From a checkpoint of a small sound classifier.
Model: arch tdnn, activation gelu, depths [14], widths [256].
Training: cautious_adamw at rate 0.0017, batches of 128, held-out accuracy 100%.
Data: trained on synthesized solo parts of chorales (CocoChorales), 70.5 epochs.
Rows from block 4 of a small sound classifier, named by matrix and row number. Each number is 500 + 25 x the weight over its row's rms, rounded and kept within 0 to 999. All counts start at 0. Numbers have three digits each. After the name is the row's rms in percent of the matrix's.
After each channel's rows are labels from the 100 clips, of 14976, where the channel reaches its highest value: "responds to" is what is common among them; "peak on" is the class under the peak. Only what is clearly more common there than usual is listed. The data: synthesized solo parts of chorales (CocoChorales). In brackets: how many of the 100.
# conv: width-5 conv, dilation 3 (model.blocks.4.conv.weight, 256x256x5, each kernel summed), inputs 86-171

conv.108 104:512500492464484508525468490494506486487527505502441498449470523464499494525480503505495517472451491493489513547491458514447488449481522502504516526452460490487494546495456441510430500490451444481534475531502497481481519527459517506531395504508551445521537502
responds to: double bass (100); note A#3 (49); note B3 (42)
peak on: B3 (31); A#3 (29)

conv.251 115:504485480505472499478499516513517529493461484490497467479474502475487509501466502500512482526464525479501522506530499518513510459500499487510427493525435509507478538461511505419513434521480506512498474473513541470504516467506483491511488484476501499522495495
responds to: trumpet (40); clarinet (38)
peak on: silence (40)

conv.239 107:500502517490487475516526521511524498517515501521470514505485505518482467482507482541501511452470503471494515513499523524446487529481521507483546524424453473499450522526488454510489514484500467475524464491501504508482472506479502503506460462519525465492509484
responds to: note A#4 (33); oboe (30); viola (30)
peak on: A#4 (27)

conv.149 103:534447498517503503499524529492526515506492499431469515487533490472539488511484509520507510484506505496479526479470507504460479500524497383490435503516495508480501515511508493478498493480524496456514512501487496529453491498498514501513492472519473511515510470
responds to: flute (61); note D#5 (43); clarinet (39)
peak on: D#5 (39)

conv.23 107:481520506518512493501486519503482505530498424512549470510498490476476454486469496499509478501525514513530530437516475509535491506407508511506462501529516506500493532388500501453531490508484540509467504499506506486502489401521518513418519507425446505470488513
responds to: bassoon (100); note D3 (40); note D#3 (36)
peak on: D3 (38); D#3 (36)

conv.110 088:490488484523477529494494555473449478499456508518472479488508502517546508529525520497508410506494503446477510481527506490524530478514481525522485447515477515494498519511466522506447523501509487535501520514482484503505509501493463506475459511491485514543402513
responds to: tuba (100); note A3 (48)
peak on: A3 (44)

conv.191 104:489441486494515503413524524499482475498499492488500499537527483520485487502529496505496516478510506523481494501460497504504514496509499509495519480451526499519552511536523469513520526458496444502486515489483449472510466485472452516481510518517499481465500498
responds to: cello (96); note C#4 (55); note C4 (28)
peak on: C#4 (44)

conv.164 107:456471509494472507500503514501468523519483463480518492501503509493509511490508516520526510449514496513437532540446469518439487494482471482506475470477538477499510535495477499480489504436504497473446496519505419503510507512494527531508494478510508520468526476
responds to: double bass (88); note A#3 (45); note A3 (29)
peak on: A#3 (34)

conv.166 108:473525494482517481500468528484498510482521501516536499513435492522403499503488491501480503500482485490532527503505497519514460518424519517469504510499485500493490558469508488508511465517463520505510495503491503479481505502492474454461519509468521470473501506
responds to: trumpet (51); note A4 (34); trombone (33); note G#4 (30)
peak on: A4 (29)

conv.163 096:533411473499516441475532530506492487512511507475490500525504504456509469505511461495476481515473487505509507467519506495506518487507495402500473486525475495532507523514511436510495491499514481483521522491504511486513476478454518514480475523496476454533488464
responds to: trombone (98); note D4 (36); note D#4 (31); note C#4 (28)
peak on: silence (94)

conv.176 100:512435508500469502499517561516507508500435489460492460474485495471509504504491515499508427500511483488436536462499502502469523493519436412521458436530499499491466522487511506441477468481514515497489508509526491515506519501486513523505476488503469517525468499
responds to: clarinet (100); note F5 (42); note C#5 (36); note D#5 (30)
peak on: F5 (26); C#5 (25)

conv.231 109:493495508506499526494512475481470494498510534492454544492505448514516514506507518507530513513484500517442483511434486473478511497539388515510513411458510514484511505527508501534464541506507453527497497512485478521478467510501479535508491498556499530473467513
responds to: cello (100); note A#3 (84); note C4 (41); note C#4 (37)
peak on: A#3 (79)

conv.87 096:508530504504533508548460533477510486497519499524468480480500516471514423521465512530479498480492522498532547481520497507511501498407541508514523537484468508494456562427510473495504489502480477516545507522492518521487514497494511473503487518443506456533509528
responds to: tuba (68); note B3 (68); oboe (30)
peak on: B3 (68)

conv.11 103:492511503506493497517523548459485504538521505491466566498466500518497478506511511534509529481487485517490506511485482511485485506522465513505510471476518501474495538520523485513461536467496482505482478503523490490465444485508532542500498478540502522482488512
responds to: viola (100); note D#4 (60); note D4 (39); note E4 (27)
peak on: D#4 (55); D4 (36)

conv.13 103:523481510514490504506511548493522498536456489518485515484529488492544494496504500533495506478510530435459543492473524446448473500512515459502498515490487528500477528512486527467462481465528509487540510502485480525476516516515508483526475485523487496517491502
responds to: note F4 (48); saxophone (45); viola (30); note E4 (27)
peak on: F4 (38)

conv.17 100:534447499502530452477515562499495483463524533452503483508467501429459466499498481483493467529477463503531525434522507506513527497507492464500496494544482492495488538467510419519505450525487498461519506511520504486512459495437493516483482525488502464521499479
responds to: clarinet (80); note F5 (46)
peak on: F5 (37)

conv.26 108:405512475494502510487473473490444486516486505517517485480474483508458511479481502487511510508489501508482510541487436480520484469443496532505485494459502505506527519481475490509505485533424476528477476526500470468499503517502480502497503506502526508425501516
responds to: double bass (97); note A#3 (53); note A3 (34)
peak on: A#3 (39)

conv.203 109:494443495473476504476529511512470489518491496499469517528488501524503493496528495483519501501497505516447463502508502498502530511532437492515515434437511496510512502547526460511506535454483447516465498481512474452503465479487507535493492495523494510495478495
responds to: cello (100); note A3 (47); note A#3 (44); note C#4 (31)
peak on: A3 (35)

conv.19 103:487523529521474498539488531509491515519522507499462506454483503476481489501484498537515480460517504507492518502486479523446479490495499493490503507448504449491411514503477481504495544496495478484512428537515496520496481496495534534497458455498506487493503486
responds to: flute (75); note A#4 (45); note B4 (35); note A4 (31)
peak on: A#4 (27)

conv.113 117:461519528508533481520506518518476501520511500501500477471472497493463446450421481498506499490512499521526535488501502505514505529432501509499500513494518473471476529434504481494540475519466497491489421519535472496492474479502515524465531484479510495471498482
responds to: horn (100); note A#4 (49); note C#5 (47); note B4 (34)
peak on: C#5 (42); A#4 (42)

conv.221 096:477491515492510513509506508498490516513499464462504518510531497484505458490505516516520517450528488523474515484458485520478491513507456463499498458495557499492506530503536491495525548421508496469460498508494432515501468471505522544482512477509467519457492481
responds to: flute (100); note G#5 (43); note F#5 (39); note F5 (28)
peak on: G#5 (38)

conv.56 108:527513527520492490545483515508519505501509508480465498427515508434509486512468502538500469481503528465506526491489493515418471468516514471468497517497467471490397519514485502496482539491536495448531463526492520561466492507496527505522459459495497474530507496
responds to: trombone (42); note B3 (32)
peak on: B3 (32)

conv.119 109:527492488497524453492523520472525458492531520522496536502512506509504466491507475525415520479467484518516547510479513508463450508501519506431532531478476487502488549521489478525503505493521476448549505496452505525445463520483497483525489512533504382499512482
responds to: oboe (80); note A4 (49); note B4 (28)
peak on: A4 (46)

conv.241 096:482483478518520493439510430493500483508487500488490492513494517479451483462501490474514509529497490492488478474456465518501477479475513519480481513474507504535532478486534487500522482534474428485494502487476483482514489477499445466487501530495485479447492511
responds to: double bass (100); note A#3 (45); note C4 (36)
peak on: silence (100)

conv.250 115:502502490497483463497510471533482458523485500528483502483503512476496477457478433497499494495470536521508473504501467479497483454502512521479502514450476471524498468517513490509526534490478448495499426500527496480493465475507511519497490474515479482484495507
responds to: saxophone (67); note A#4 (42); horn (33); note G#4 (30)
peak on: silence (31)

conv.49 101:485492509493472514473495449500511504480471481503506471512487521468474501482496515475500433500519505476491422443479501513483495488496483492477498494477518487522473455488526478482499521516488461467498495463493499484506493486465455503480488484469450480478460516
responds to: violin (100); note G5 (33); note F5 (30)
peak on: silence (100)

conv.94 115:502495491496486513454522495483481483493501522506474538514500415526504521506519507501508509511489494517418486508438490478479510505537381512506512394483506502503509505537511515517477527500519484516494510496474493513494472516504447517503500507541496525470464499
responds to: cello (100); note A#3 (63); note C#4 (54); note C4 (40)
peak on: A#3 (60); C#4 (38)

conv.148 098:487492491518525522515514489457501501495506483471493515524528502518528438515508525506503515482519515511505517463522509519532520529497510501522491495498514526492534542505530472510506529464484482527487522497481488466497495424514496499447521502505479507509481516
responds to: tuba (100); note D#4 (37)
peak on: D#4 (32)

conv.4 098:500462510510540491500529545498474484476482511469467460511484500481482453491489492483516443513511484504511522390513511472530530513489477489518467479533503512503508509476519451492505474521486467500497514493523471487507481465475483527457502521475482491506454496
responds to: tuba (100); note A#3 (35); note C4 (30); note A3 (28)
peak on: silence (91)

conv.237 107:529474491519447471468510499490531509479507498477501497498493488510490531517514483504502500506479468484451521530434492532390432483509488466439466491506466473505503527521475505491449480494516517444527494492459527500466495522485497483531442469513513494513520417
responds to: cello (69); note C#3 (54); note G#3 (31); note F#3 (25)
peak on: C#3 (52)

conv.125 111:524518464525464488510481552467507491533497492511493532480512503507527485520501500540484499507479532479488536510508493500480441477507517500476494508523465525493474545529498524501454541482536525509522484498461520515440468494523531496506471475535484502532493498
responds to: saxophone (51); trombone (48); note B3 (39)
peak on: B3 (39)

conv.147 097:517482488484461500494490607498493472544455497510496512492511488503533514516533504536484494483486520479430536494485512451461482477513509482513494502505486506500459544526485526489456516456526521501531503509483490519500499514507513518516463489513464506525486494
responds to: violin (100); note A#4 (60); note A4 (58); note G#4 (48)
peak on: G#4 (28)

conv.121 101:497495507508506496512515510480492506509517478449497531506528497487508451509500514521513513441523492524488510487463476542480481505505463459496490474506556497483507524504536491511515545427507502469476496507498466511490461465503528547483503477513490511472497475
responds to: flute (100); note F5 (37); note D#5 (36); note F#5 (35)
peak on: G#5 (25); D#5 (25)

conv.78 103:524487507516497487498516524501508513409522535466469516490450500487450504514508497494494463497466479495496510493484512529441492498529476474474508486507449472483446532522492462520460479511512485446532491504507522512481474515438469514502429497516518442519490486
responds to: trombone (96); note G4 (52); note G#4 (49); note D#4 (32)
peak on: G4 (44); G#4 (42)

conv.124 098:503484526494497500502527541501514543470510459432498489528453512512462466495515510524514497470510481468500535498489525538451504531481499444497490500499495487483467559496500438455493448468493499468486497472524495497499471467461509505473471460494525495496507471
responds to: horn (56); trombone (44); note B4 (44); note G#4 (35)
peak on: silence (34); G#4 (26)

conv.194 086:472513506518458506481493459513488491510410440508548446506504506481494502456497491460502469491529514500486452443503501485523478491487514517491495519481519499529472449476544511449518499510503509488473489446487486490520502451503478488459542489440432498474473531
responds to: trumpet (100); note E5 (47); note F5 (32); note F#5 (27)
peak on: E5 (37); silence (29)

conv.3 100:502447477503545493403515478506518507470515501477515508522503483508453486468507475473454548504507509529518526504491502514540522516496519515519499516492525519504569522504526465514538498513483482519472525506500472464517490490492460495479537538516500455423519524
responds to: bassoon (100); note D3 (47); note D#3 (38)
peak on: D3 (44); D#3 (37)

conv.248 107:527468475508512449464527523499514492428538489442515529544478517516439475512537470489471523453502491512520527492492500523478491521504516450474498514514506500518510542527518435508522503458503501446497527483495502472519459476446508505471494514519502429485515458
responds to: trombone (100); note F4 (42); note G4 (32)
peak on: F4 (26)

conv.201 104:515493497515506496514492544504512490521511427502520491537555502469533432506533505531474488454522544495515539453512497516497492508463530461504504519503510508547507554503495503488511541404543509499513521506467515523495496463504518495485495501482477477507498496
responds to: saxophone (49); flute (49)
peak on: silence (34)

conv.185 108:507496492515508437489454491481496479493549514515518510493500507492447478494479462500462509489492482514515538513461473520480403478468512514410509528505510465489504528484486485526515509514474511424519464527491493512445459512486515513486503504499518440455526447
responds to: trombone (64); note F4 (55); note B3 (35)
peak on: F4 (53); B3 (31)

conv.64 105:512443497518530511493519534461499497465498524425464493491516465482511489512486513504502465495514490496507534435500508486527520499516466443513450465542502504464508514477511489515490496503503505501512531524468491511487495488477470516493495525494483497512471507
responds to: clarinet (100); note F#4 (72); note G#4 (26)
peak on: F#4 (70)

conv.60 113:504476460513497491495484466508461462513508499503501509495527512462520458511502489484502490505490519521494493487515409500512505430495498511515463477473507506529530513502508475514510532481457470513491488500496501445505474471495513522485486521505487490520483505
responds to: cello (100); note A3 (77)
peak on: A3 (76)

conv.120 103:479510494519465516514468496498469514516517497503505508471438509502486508530492522507532511500489481485475513541489379504481478440463494512500472483472484497510509540485466488500466494507425489505496470530506495453500520502496514511492442497511535503498504505
responds to: double bass (100); note A#3 (50); note G#3 (45)
peak on: A#3 (29); G#3 (27)

conv.177 045:516519521552513469510491543531531538488525508489530541522503499529525514519510493527501519525495490468525547509555564501497493549509518485521511522532473502529514553506489521538539542482499565520535505499527511470456524497519486486488540494515477480486509496
responds to: bassoon (97); note D4 (43); note C4 (42); note A3 (26)
peak on: C4 (26)

conv.18 102:535498467532470489500463550476508508508503500485489499434513496469528500543471512537504475513490500495480544505505477505480456409501493477486413483552486492483479542489494520490473518496516534497521492508471523503462482485513516510506459478499494513542494458
responds to: clarinet (90); note G4 (53); note G#4 (38); note F4 (37)
peak on: G4 (46)

conv.47 098:466507485470502485473527545490467473521511520521504539506449465529465516497525490512494510493467480512481497505487493505512522515512444528518520445456504505498495536526512485524490524484492490532488511489501483467505455517490464518481502502527507512435456507
responds to: viola (90); note D#4 (56); note D4 (44)
peak on: D#4 (44); D4 (40)

conv.182 101:515515513512490482493504503488513486478526484484538523523538482519494481500510499503487491476529493497511508471474507514458406531491494486428502497523512486500487527515511496513518543472531550436508512481455514520459457484495510471472511487497485485465489428
responds to: trombone (99); note G#4 (56); note G4 (36); note F#4 (36)
peak on: G#4 (45); G4 (29)

conv.155 093:503502504515491550516492513506472470493473490519504467521501516508541496534524542474496433512510531448494467463516516490526526507488513525535499486499478535523501509502480510507488512504501504553506539491493503488529540488494462485457482534469491508540429544
responds to: tuba (100); note A3 (44); note D#4 (31); note B3 (29)
peak on: A3 (39); D#4 (28)

conv.208 112:503486495505514450495528514510478502470529488464504516544435522493421457495535466473509498484490489508519519489507482519490496514492499468482498497497504492526510532516515421511513496494461489462488498499521489428516465463474518523452481512517508471490505473
responds to: horn (61); note B4 (43); trombone (39); note G#4 (37)
peak on: B4 (40); G#4 (25)

conv.105 056:522496500501524543472498574523504546511540525498548525507499519503499546512522538502510518509494453512525548501457519513481490532498523468515496549509491521537495585494498505528522542530472550495504518523520520484495523504519488495465521528503485486469509543
responds to: bassoon (86); note A3 (42); note D4 (38); note C4 (35)
peak on: silence (100)

conv.83 115:499512472497511441485516509493504463532482494541522505509527490510511490412500442512452521515488521511505533496491513452501443506481526526443518531496494508517503519499503520503516499503522500490518500487478501514451463519518503445512520501503461474482502484
responds to: saxophone (93); note G#4 (27)
peak on: G#4 (25)

conv.180 089:532514498477528485524467544504494469526516519522457491444509512433511469500474499498464474507477517498485533491483484450477488406502516522475499501507491473513474534489516490511461516503492476473528479546514480511490475489486512540499424506492490464539483489
responds to: oboe (100); note A4 (71); note B4 (42); note G4 (27)
peak on: A4 (49)

conv.187 089:501510503443515471520495577511488457547515493545471515496540503487545443482508480536488502442479516519501520490506509430498521501485512530518544518427516503508486524514477455516498546447495448500532480516519465511495484503487526543510487493509495474515491497
responds to: saxophone (96); note A#4 (33); note A4 (28); note G#4 (28)
peak on: A#4 (25)

conv.35 105:523461433521506485439458518499511525480509516466512489461502490464478526512468484504494487535479466503509527506494493506513481440506482474490408489545497491480507518477517492502518484532473527494501479501500531478495488494489480514510500510497500503515506493
responds to: clarinet (100); note D#4 (39); note E4 (35); note D4 (35)
peak on: E4 (29)

conv.140 086:474509482493474513490498551461428463526471523512479500507514463527541515525526504505503445506496482461466528485502505476514520495522464524516477436520487497506499538519496524521436523508524505525501519510467479501504497510503467497464489508493481510527400506
responds to: tuba (100); note A3 (49); note B3 (25)
peak on: A3 (34)

conv.215 106:524477494513499512500478536493486503493494513461491493388511483423507503520436515500513459506509497523481514488486464509506498421514448465516412444552521501454492503471525503494502511499498522504498484520505501507487478491495507546493495498500477527521485507
responds to: clarinet (95); note F5 (38); note C5 (29); note F#5 (25)
peak on: F5 (25)

conv.27 110:502485478486440474483502470527502494524447497515474484460495516486517508476475445503506504509450528481459477533490480489482491459506501509493467506447456487505499471510494493482499498495461437510503458499529501463492507497503506510530467465516502491506509498
responds to: double bass (55); horn (44)
peak on: silence (44)

conv.102 109:512497477491491414459478513483501449497528511518521517524516493504491496492514447511438506509483477499507534505478488504477409485477513504411510520517486475534510522498492517519506496508525521447521493489459508523473477512492499474499501524504492458468506447
responds to: trombone (73); note F4 (37); note F#4 (35)
peak on: F#4 (32); F4 (32)

conv.73 109:500508471514435474495482481513484507533501494509495515484476519496500501514492479502516513517472517503467497531497398515479469427494503515485449488466488490516508524506499490496485508500443467505488437509516512433496487477507522524508463469519511500509501474
responds to: cello (100); note A3 (52); note F3 (48); note G3 (36)
peak on: A3 (40); F3 (39)

conv.255 098:503515532483519486511492569542509483528489499529515443489518488508498503418502481523506490467500504502514548479481537431466503505486522519487533528449501465491459523503482499505535503484481491462527477508530465519504504509494505514523496484475505483488511492
responds to: violin (100); note A4 (95); note B4 (35); note A#4 (28)
peak on: A4 (94)

conv.202 101:466504523489526515514458517492437493504529499494511503482526471472502488496495526521499483432535485541504524501447481506485475479483470511503504488475559481483488521486490489516512528489495493465492508547503394537485497521490510549484506501500500489439502501
responds to: flute (95); note A#4 (44); note A4 (29); note B4 (28)
peak on: A#4 (31)