Weights of a small sound classifier.
Model: 2.88M parameters, log mel input, arch tdnn, norm batchnorm, activation gelu, depths [14], widths [256].
Training: cautious_adamw at rate 0.0017, 21500 steps, held-out accuracy 100%.
Data: trained on synthesized solo parts of chorales (CocoChorales), 39062 training examples.
Rows from block 5 of a small sound classifier, named by matrix and row number. Each number is 500 + 40 x the weight over its row's rms, rounded and kept within 0 to 999. All counts start at 0. Numbers have three digits each.
Before each channel's rows are labels from the 100 clips, of 14976, where the channel reaches its highest value: "strongest on" is what is common among them. Only what is clearly more common there than usual is listed. The data: synthesized solo parts of chorales (CocoChorales). In brackets: how many of the 100.
# conv: pointwise conv (model.blocks.5.conv.weight, 256x256x1), inputs 0-85

strongest on: horn (100); note A#4 (30); note A4 (25); note B4 (25)
conv.81:449520458490513501499534486394484522526512502523437515490471501527516528517484477522520427534527513510492508475514507502521571525513520528478497470515520475518499457464480476531471493352516484439502513494557503493476430509503497509486468369473491478535555517

strongest on: oboe (49); tuba (49); note B3 (41)
conv.45:578494520462479520436488481574475520431423479504557488496513539519487507465444497467450531563408410425449512512509510519577411484422466500470523473487475479519479498550528504444462490504464525498525525579518523446461592501524464478428486532568475498428459486

strongest on: cello (100); note B3 (69); note A#3 (61); note C#4 (35)
conv.230:495524528501511523472504451536528517565489488515534541467558554470489454548530573499435571493449480436484502558483572509480456511462492513511549512552528537496514484519506482457454527590529522509560558538513466453389507512574498473489551506467532518500538471

strongest on: oboe (77); note A#4 (29)
conv.204:500538484476480518527450469539489424464583613411520518493510495511525491508493554523532543397489519500477427561511502525436459479452541532503485506486517482506445550542533567555508486500513443448463530468496506459531503527583399514372464538485524615530459512

strongest on: violin (100); note G5 (42); note F#5 (40); note F5 (33)
conv.64:481550457471479484542509551460537464476554546492581521516469444495577456482557505485442481519507431497560505546476536493529533495513534522505538499481494486485478493518450470527511500511495524513419540492547462589489488477516556520545535498494504446535471472

strongest on: horn (100); note C#5 (38); note C5 (32); note B4 (31)
conv.71:464512492421546368473491491524461469579507531480420532460540517497463517543446478500522549448469512521525497510546447388400521510557431558559450486568503534539510477502545540494513465558532510495510456412508531513522537498544548515492575535413532523480519511

strongest on: trumpet (73); trombone (27); note A4 (26)
conv.73:439496499501438470499553489501471545558453503536507460518533533556533554464525534534529460468467510531481532450474472489429472555536521527460543516555443431533537514539485418474525496463531538448515575469463464520533537535403550486491522505499422450488537501

strongest on: cello (95); note A3 (42); note C#3 (28); note D#3 (28)
conv.19:471478545476415522497502478498541527516468511529486500547558559522513447490528489516487496386502468499525545512386497500515473510484483482486497515552503485511622445522540432489529558506548573467588530479444420496483461586467525434506566489492457469468568435

strongest on: viola (100); note F4 (70); note F#4 (45); note E4 (26)
conv.27:484550488524564486517576456507449540491482542543498516464499497480533524509496506452449411540499510519373480423576513495499517534510442475438554449480470494520507499458432513412452452468443415522502527473493559489473509465498471567480477502443503512555518520

strongest on: trombone (96); note F4 (37); note D4 (32); note E4 (30)
conv.202:491472501426507397380456501497516499548497491490541491482558505546442513556544495523500591438466526516452504519511531395445504511500461549521480450507507519501462468544559486489509501499598516474526525497508543445514559508440511478477558520558466464523509532

strongest on: clarinet (93); note D4 (47); note E4 (41); note D#4 (38)
conv.201:574518522500573495489479524474522479518508492530575597527464473474510494526550479512493496623474460504551587506458535498648544497546494465482486440519541553528462477512488524463501465527496515547495461560524487500481514471500571541565498494526491458538516518

strongest on: flute (50); trombone (47)
conv.189:513457491458367479522502487502503525500528537504508435554550530561548531475548481539573510348508508504492499539479398452541522457484516534508426533507498418510541509541608495499546512447530517474505438495467490490601523533538452487458502476553479519481495513

strongest on: trumpet (83); note C#5 (34); note B4 (30); note A#4 (29)
conv.99:481525475507497510451547480508469576548458537518417497500537538553532516512448558524490490525498492547472530464491507511433524594564495514437555511539489426481540467477461432490518557498537525495536538392548467515485460583480553532488538496391517427479559440

strongest on: tuba (53); viola (47); note F4 (39); note D#4 (38)
conv.120:427490510501534467513558478544409554543536523500460483476479482463516492520452546478439527512509476525360424462550513478460404525470486499462566494530478503454441516505465507475465478517460427509539601486492538492432502486462459558446477535481482525540467472

strongest on: viola (63); note F4 (42); oboe (37); note F#4 (27)
conv.254:461426568494611489484522475493499556567482520541536566428513525461531424562507477493410498499508485502498465509542517496518405463441399486537541495547517581441498490482499555461472467540460510551593606567470561502403489450488444574507565520508559516497482499

strongest on: note G#4 (55); trombone (51); trumpet (49)
conv.102:483519514413421479448528495522514542547485575530485510506585540493547495499497559439478486434459463503417463544471521468381462582475504502453586478531469462533549471546516472492499542485507513451525561428471461487473512527453510443433549455456465502537511504

strongest on: trombone (100); note G#4 (50); note G4 (44); note F4 (26)
conv.83:380505563513489520452492519457499448486553512518448499561443459383549481511551524542540505356497478504524539528413502530540482523561492446506470514483542506527501484559526525522571540491519502511510447439460490492457524538430535427518475463346476463541521487

strongest on: viola (100); note A#4 (36); note C5 (35); note G#4 (34)
conv.207:429499505499527530507530405506476589531511543568488539449527521448567463531508467444426490489501482469389449528554505499511469456425492487521567488499507510504534466482523537413450475499483471540585547500475518514470498463462434486498524422498528547525474463

strongest on: horn (100); note G4 (34); note A#4 (28); note E4 (26)
conv.75:546456475480546500448474471562436503494523546501401526546480526518542552498403504538536532488530481455457454492587469502498489517555542497471470486500573435474515502485503540528508544517523518493500486407509559476546507550594481558463487528497526516464508507

strongest on: trumpet (94); note C#5 (46); note D#5 (30)
conv.128:415484511505477497534581516518436565532533523531461478532433472467522521429471493456489479524531481537428495389535489499483397527499516449458565521482469484487503511496445494510494499470472484505524594466505526527495520499389526533497475511478465466516475409

strongest on: cello (100); note C#4 (90); note C4 (39); note A#3 (31)
conv.59:475547455472452498491563507508498552535525540559500464556554561522537516468528540510492489479484476509469517522476532503388526535535533516486549525531489433491567477505493421500527568481529528470532508401489392552479473576472531507488500508432480453528517463

strongest on: tuba (100); note A3 (47); note B3 (27)
conv.126:453443504499466549458518498561454520490534512493544479557425513465576485463445525537530552492468449485494541470474505554516437516531519442451496544481560491480482507546438525472555553530501541520512496503541465538479551581504513482521447530498505470459472398

strongest on: tuba (81); note B3 (45); note A3 (44); note A#3 (33)
conv.203:440469520467470427453527520554465510493485529472464505576457486492488525452449482498511522482506481506498542467494475461486443528541513486492524500493481465524498509512491477559537546480520541508501567424527524499514516549417589460478492501496432436479469478

strongest on: trombone (98); note G#4 (32); note F#4 (27)
conv.127:494512499439447435465532495517495547525415544533537458492606536527497532482509529472500458461416501498421485506505502429432469525474443561503538477548405471524541464553545463469491478473506511420534599482435497453512555511485487451391529525510446513487531526

strongest on: trombone (100); note F4 (35); note E4 (30); note D#4 (30)
conv.144:525491470438441496497496514497549489486546559514610441582546512578525511494533497510543518429498502489503521547467473482481496443482503511494411507469492464529508501564572524487568466474541523467475514497475464508556542545491479555482504452567502517511471500

strongest on: viola (38); double bass (33)
conv.4:415458570501464515510584466518483584500499546548444510485489504506554471486545520513501484473526532519446479470502492535483374457475459436489536568457502494514542511503495533450521475482499475514588553473440482533513486487378442456480515457500551531480504353

strongest on: trombone (95); note F#4 (44); note F4 (38)
conv.224:471517532506496462472521512472539487532471484533552554521481533491525549505547503427462442487456478492479532480486549468518491558482452496505505419518418524565491464549506478463478486435472483486500560523470529477490536473474518486491521451507442503516495554

strongest on: clarinet (88); note A4 (25)
conv.20:497467539493526433473475517523451487503485509498468594530490489507522555482435421488524507500507503480551541469522510465501499533553454485527430386486491517525535489508514504495528509527520537527509470441495563523535524512499582509512551500484494472467522511

strongest on: horn (100); note C5 (41); note B4 (32); note C#5 (31)
conv.136:512494465510491517468515555530513502491448501506443467465520494598289501515514497583524491517488485533507520492488465522580527509511480520476462498539562475525465460554494605495527460516484466494516516543639528492517512551606480592512505483537521500451569475

strongest on: violin (59); viola (40); note G#5 (32); note G5 (28)
conv.153:529538514540504520544498512517498530638498531495593538497552548509482534557526519533523546586500535527522603516494562492510508496537487550521530511590523506546558546508520497554522500520558553526558572470478532516549521544551550553475544543559521480533523530

strongest on: trumpet (89); note A#4 (31); note C#5 (27)
conv.61:445526479508491471466559477506415500639438499519393466436512495562530532495501565557529485508498548586476537438499535483382515571567488559466551512616498494514492517472454471512503540490500496450498476485539490525501523568440530499513493546399449478516561508

strongest on: flute (100); note G#5 (43); note F#5 (41); note G5 (27)
conv.192:566513465486487521504473513517525527536564519592625482552556582507570441509516484517511520458479463456523501543478480494509540463509519499519463494504534447473572478525578501486534535512525532555497361482495429560517474530580521570510528484498524468487492441

strongest on: cello (100); note A#3 (88); note C4 (49); note G#3 (33)
conv.1:436472499533489548523527525493522566542517522569442561488518522484558458499536496483474495476536496531502501474521512530495471460470514432516608588526537515492546503490473497529499503528502499543568566496491445535463446492450497502579554468513540520523507462

strongest on: oboe (100); note F#4 (44); note C#5 (25)
conv.131:458493519474504503446423481513532422520543541460508549525510490505481481577521549511511579475504526489488533573461563505477493507497498509505469500484556582550419543569509575506515503536523501479511473493504534450560547525451509456483514482529545528525466535

strongest on: cello (100); note F3 (47); note G3 (33); note D#3 (28)
conv.148:443503502497391540463524482496527512477517548513520441545510523484509477501553566580531513403473524470492537507422489549420511496496492463450454576458538439517537479573548508511600516477582517420524443433458412508492509627455470472474478487401562479483524401

strongest on: tuba (100); note B3 (46); note A#3 (43); note C4 (32)
conv.210:506478505512524489454501525504494545524487605489580576492499549544424533490416468494437504327553468447478506484479532491432447528471485469472506449485522485513464507510527505540448505521495524472517601503441467449482502521601486542484479532546483504489483551

strongest on: horn (100); note B4 (42); note A#4 (42)
conv.236:437363512471528508495500433482518578522460540520462570440558547573532455528460456494456491427523502480439454477529492491475460499443408484485553518478528500494597413469509507455469500516524522509583604501498550474477453499528489546492596441534552518464526446

strongest on: tuba (100); note B3 (54); note A3 (52); note A#3 (34)
conv.191:456442534486525505445465515582470491474526517500499512526477509369526470471455486483473555480434396450514523537528531490509429515501486493524506459489527525472459522535536562479507517560480532584484488525508509538485571465471530482499511549493513506479398505

strongest on: trombone (74); note F#4 (36); note F4 (36); oboe (26)
conv.178:519470511471480500465518404533490538529475567537600531489598579506552484492515508496487502441418501365442502528489491504489441499424455460485502492493471478536569487554552514392501495498475523498552551487396475486518519502499486474476548446553510551457501468

strongest on: violin (100); note G5 (39); note F#5 (38); note F5 (30)
conv.6:530512541538506509600488488511496496711503497478540515501517511464405513518465507481477542568493508439518539479480494517495479491500532549542536508586498446522536526491531416566467498515514510489534554465430444492470503479485509497498501534498523465522501499

strongest on: violin (97); note A#4 (62); note A4 (47); note B4 (38)
conv.17:537537436491472487523503592543548475511548561469564455482529524510573521448497508472533475462525461527519483544542450459386556428467539548576488526530481487472565499472516489543499459502423548501439459526485488572546509477549481486515484522575514575509474580

strongest on: flute (100); note F#5 (38); note G#5 (31); note F5 (30)
conv.100:533527451487470514538506496537498537513521544576532490537571623495549507497495520492529488415525465464525510529499477507459541478523541506524509507500497395477636456492537477489511548520499542520537384426442420555521473534569503521502489490483496516492516489

strongest on: tuba (100); note D4 (30)
conv.8:369467512498505480488490470557445461567518464458354510480461520409493495483491514528530547416491462539484464497537480497451472504509532533489537531595559496461486506491483499478479517551487499474502509452489471509498531533525470478507478584478464547465529501

strongest on: trombone (100); note D4 (34); note D#4 (31); note C4 (30)
conv.44:501520501520451492535507448552415535477511516518474495563486499474562563455409491472519491568477489492456484389526480479538438538507506483409539460503447421548520515507486480500474493448475446484506523395501532501493537487450518519419465486448411432484509497

strongest on: violin (100); note C#5 (64); note B4 (41); note D#5 (40)
conv.115:479473520486461406488537557478549536513515496508493446527459420524567473458518486481449484478538514584466462479566438442454497494490510455481540508471483492475485473495457487546514476449500470488503526538537515490464467482395495479508470490560462506555490499

strongest on: violin (76); note A#4 (36); note B4 (34)
conv.161:544514524499457482503448461498507468458543511458443531504503502472576534544505460498533510584546502494490442565492483487613544504449559538489485455497518452489531497450536474530443530424502412458527426424484533442498518464547461430453471517449421477532497570

strongest on: horn (100); note C5 (37); note A#4 (37); note C#5 (33)
conv.162:419513478490501513511474512504526526516490534500445502460545535567398468532494502555474496361483470488519530540499487507544479510494487542500516506514577491493518439499515564502509476551542485489522563491579511493473465555649506568495550481489537500454553445

strongest on: viola (100); note E4 (69); note F4 (44); note F#4 (27)
conv.2:553490475488501500487534515420501545508514486603593501518480486542604456510510465494464477564490450514472498466477532501578500467509496448462551495467500463499510443500480489473524454474491464515502563555524449580470426463482527603518544446584504432552493442

strongest on: oboe (80); note B4 (39); note C#5 (34)
conv.42:500529483466553489515540486548453562546495534554549463443568541467537489519500505479473483511525520540429435495617460434506484447466458536537537484548459509470524458521533567468460428473436472537537509515464540510472507456538411571481506505532522582537485518

strongest on: horn (81)
conv.94:514452474515511478462492504506487531522458565444468567467507512594433536486413517537499516417552483475491527439474518506470444528534489481411502501532546469512432521479468508521509517528517561449515571536524514465581480561550503493491485524582495485463510507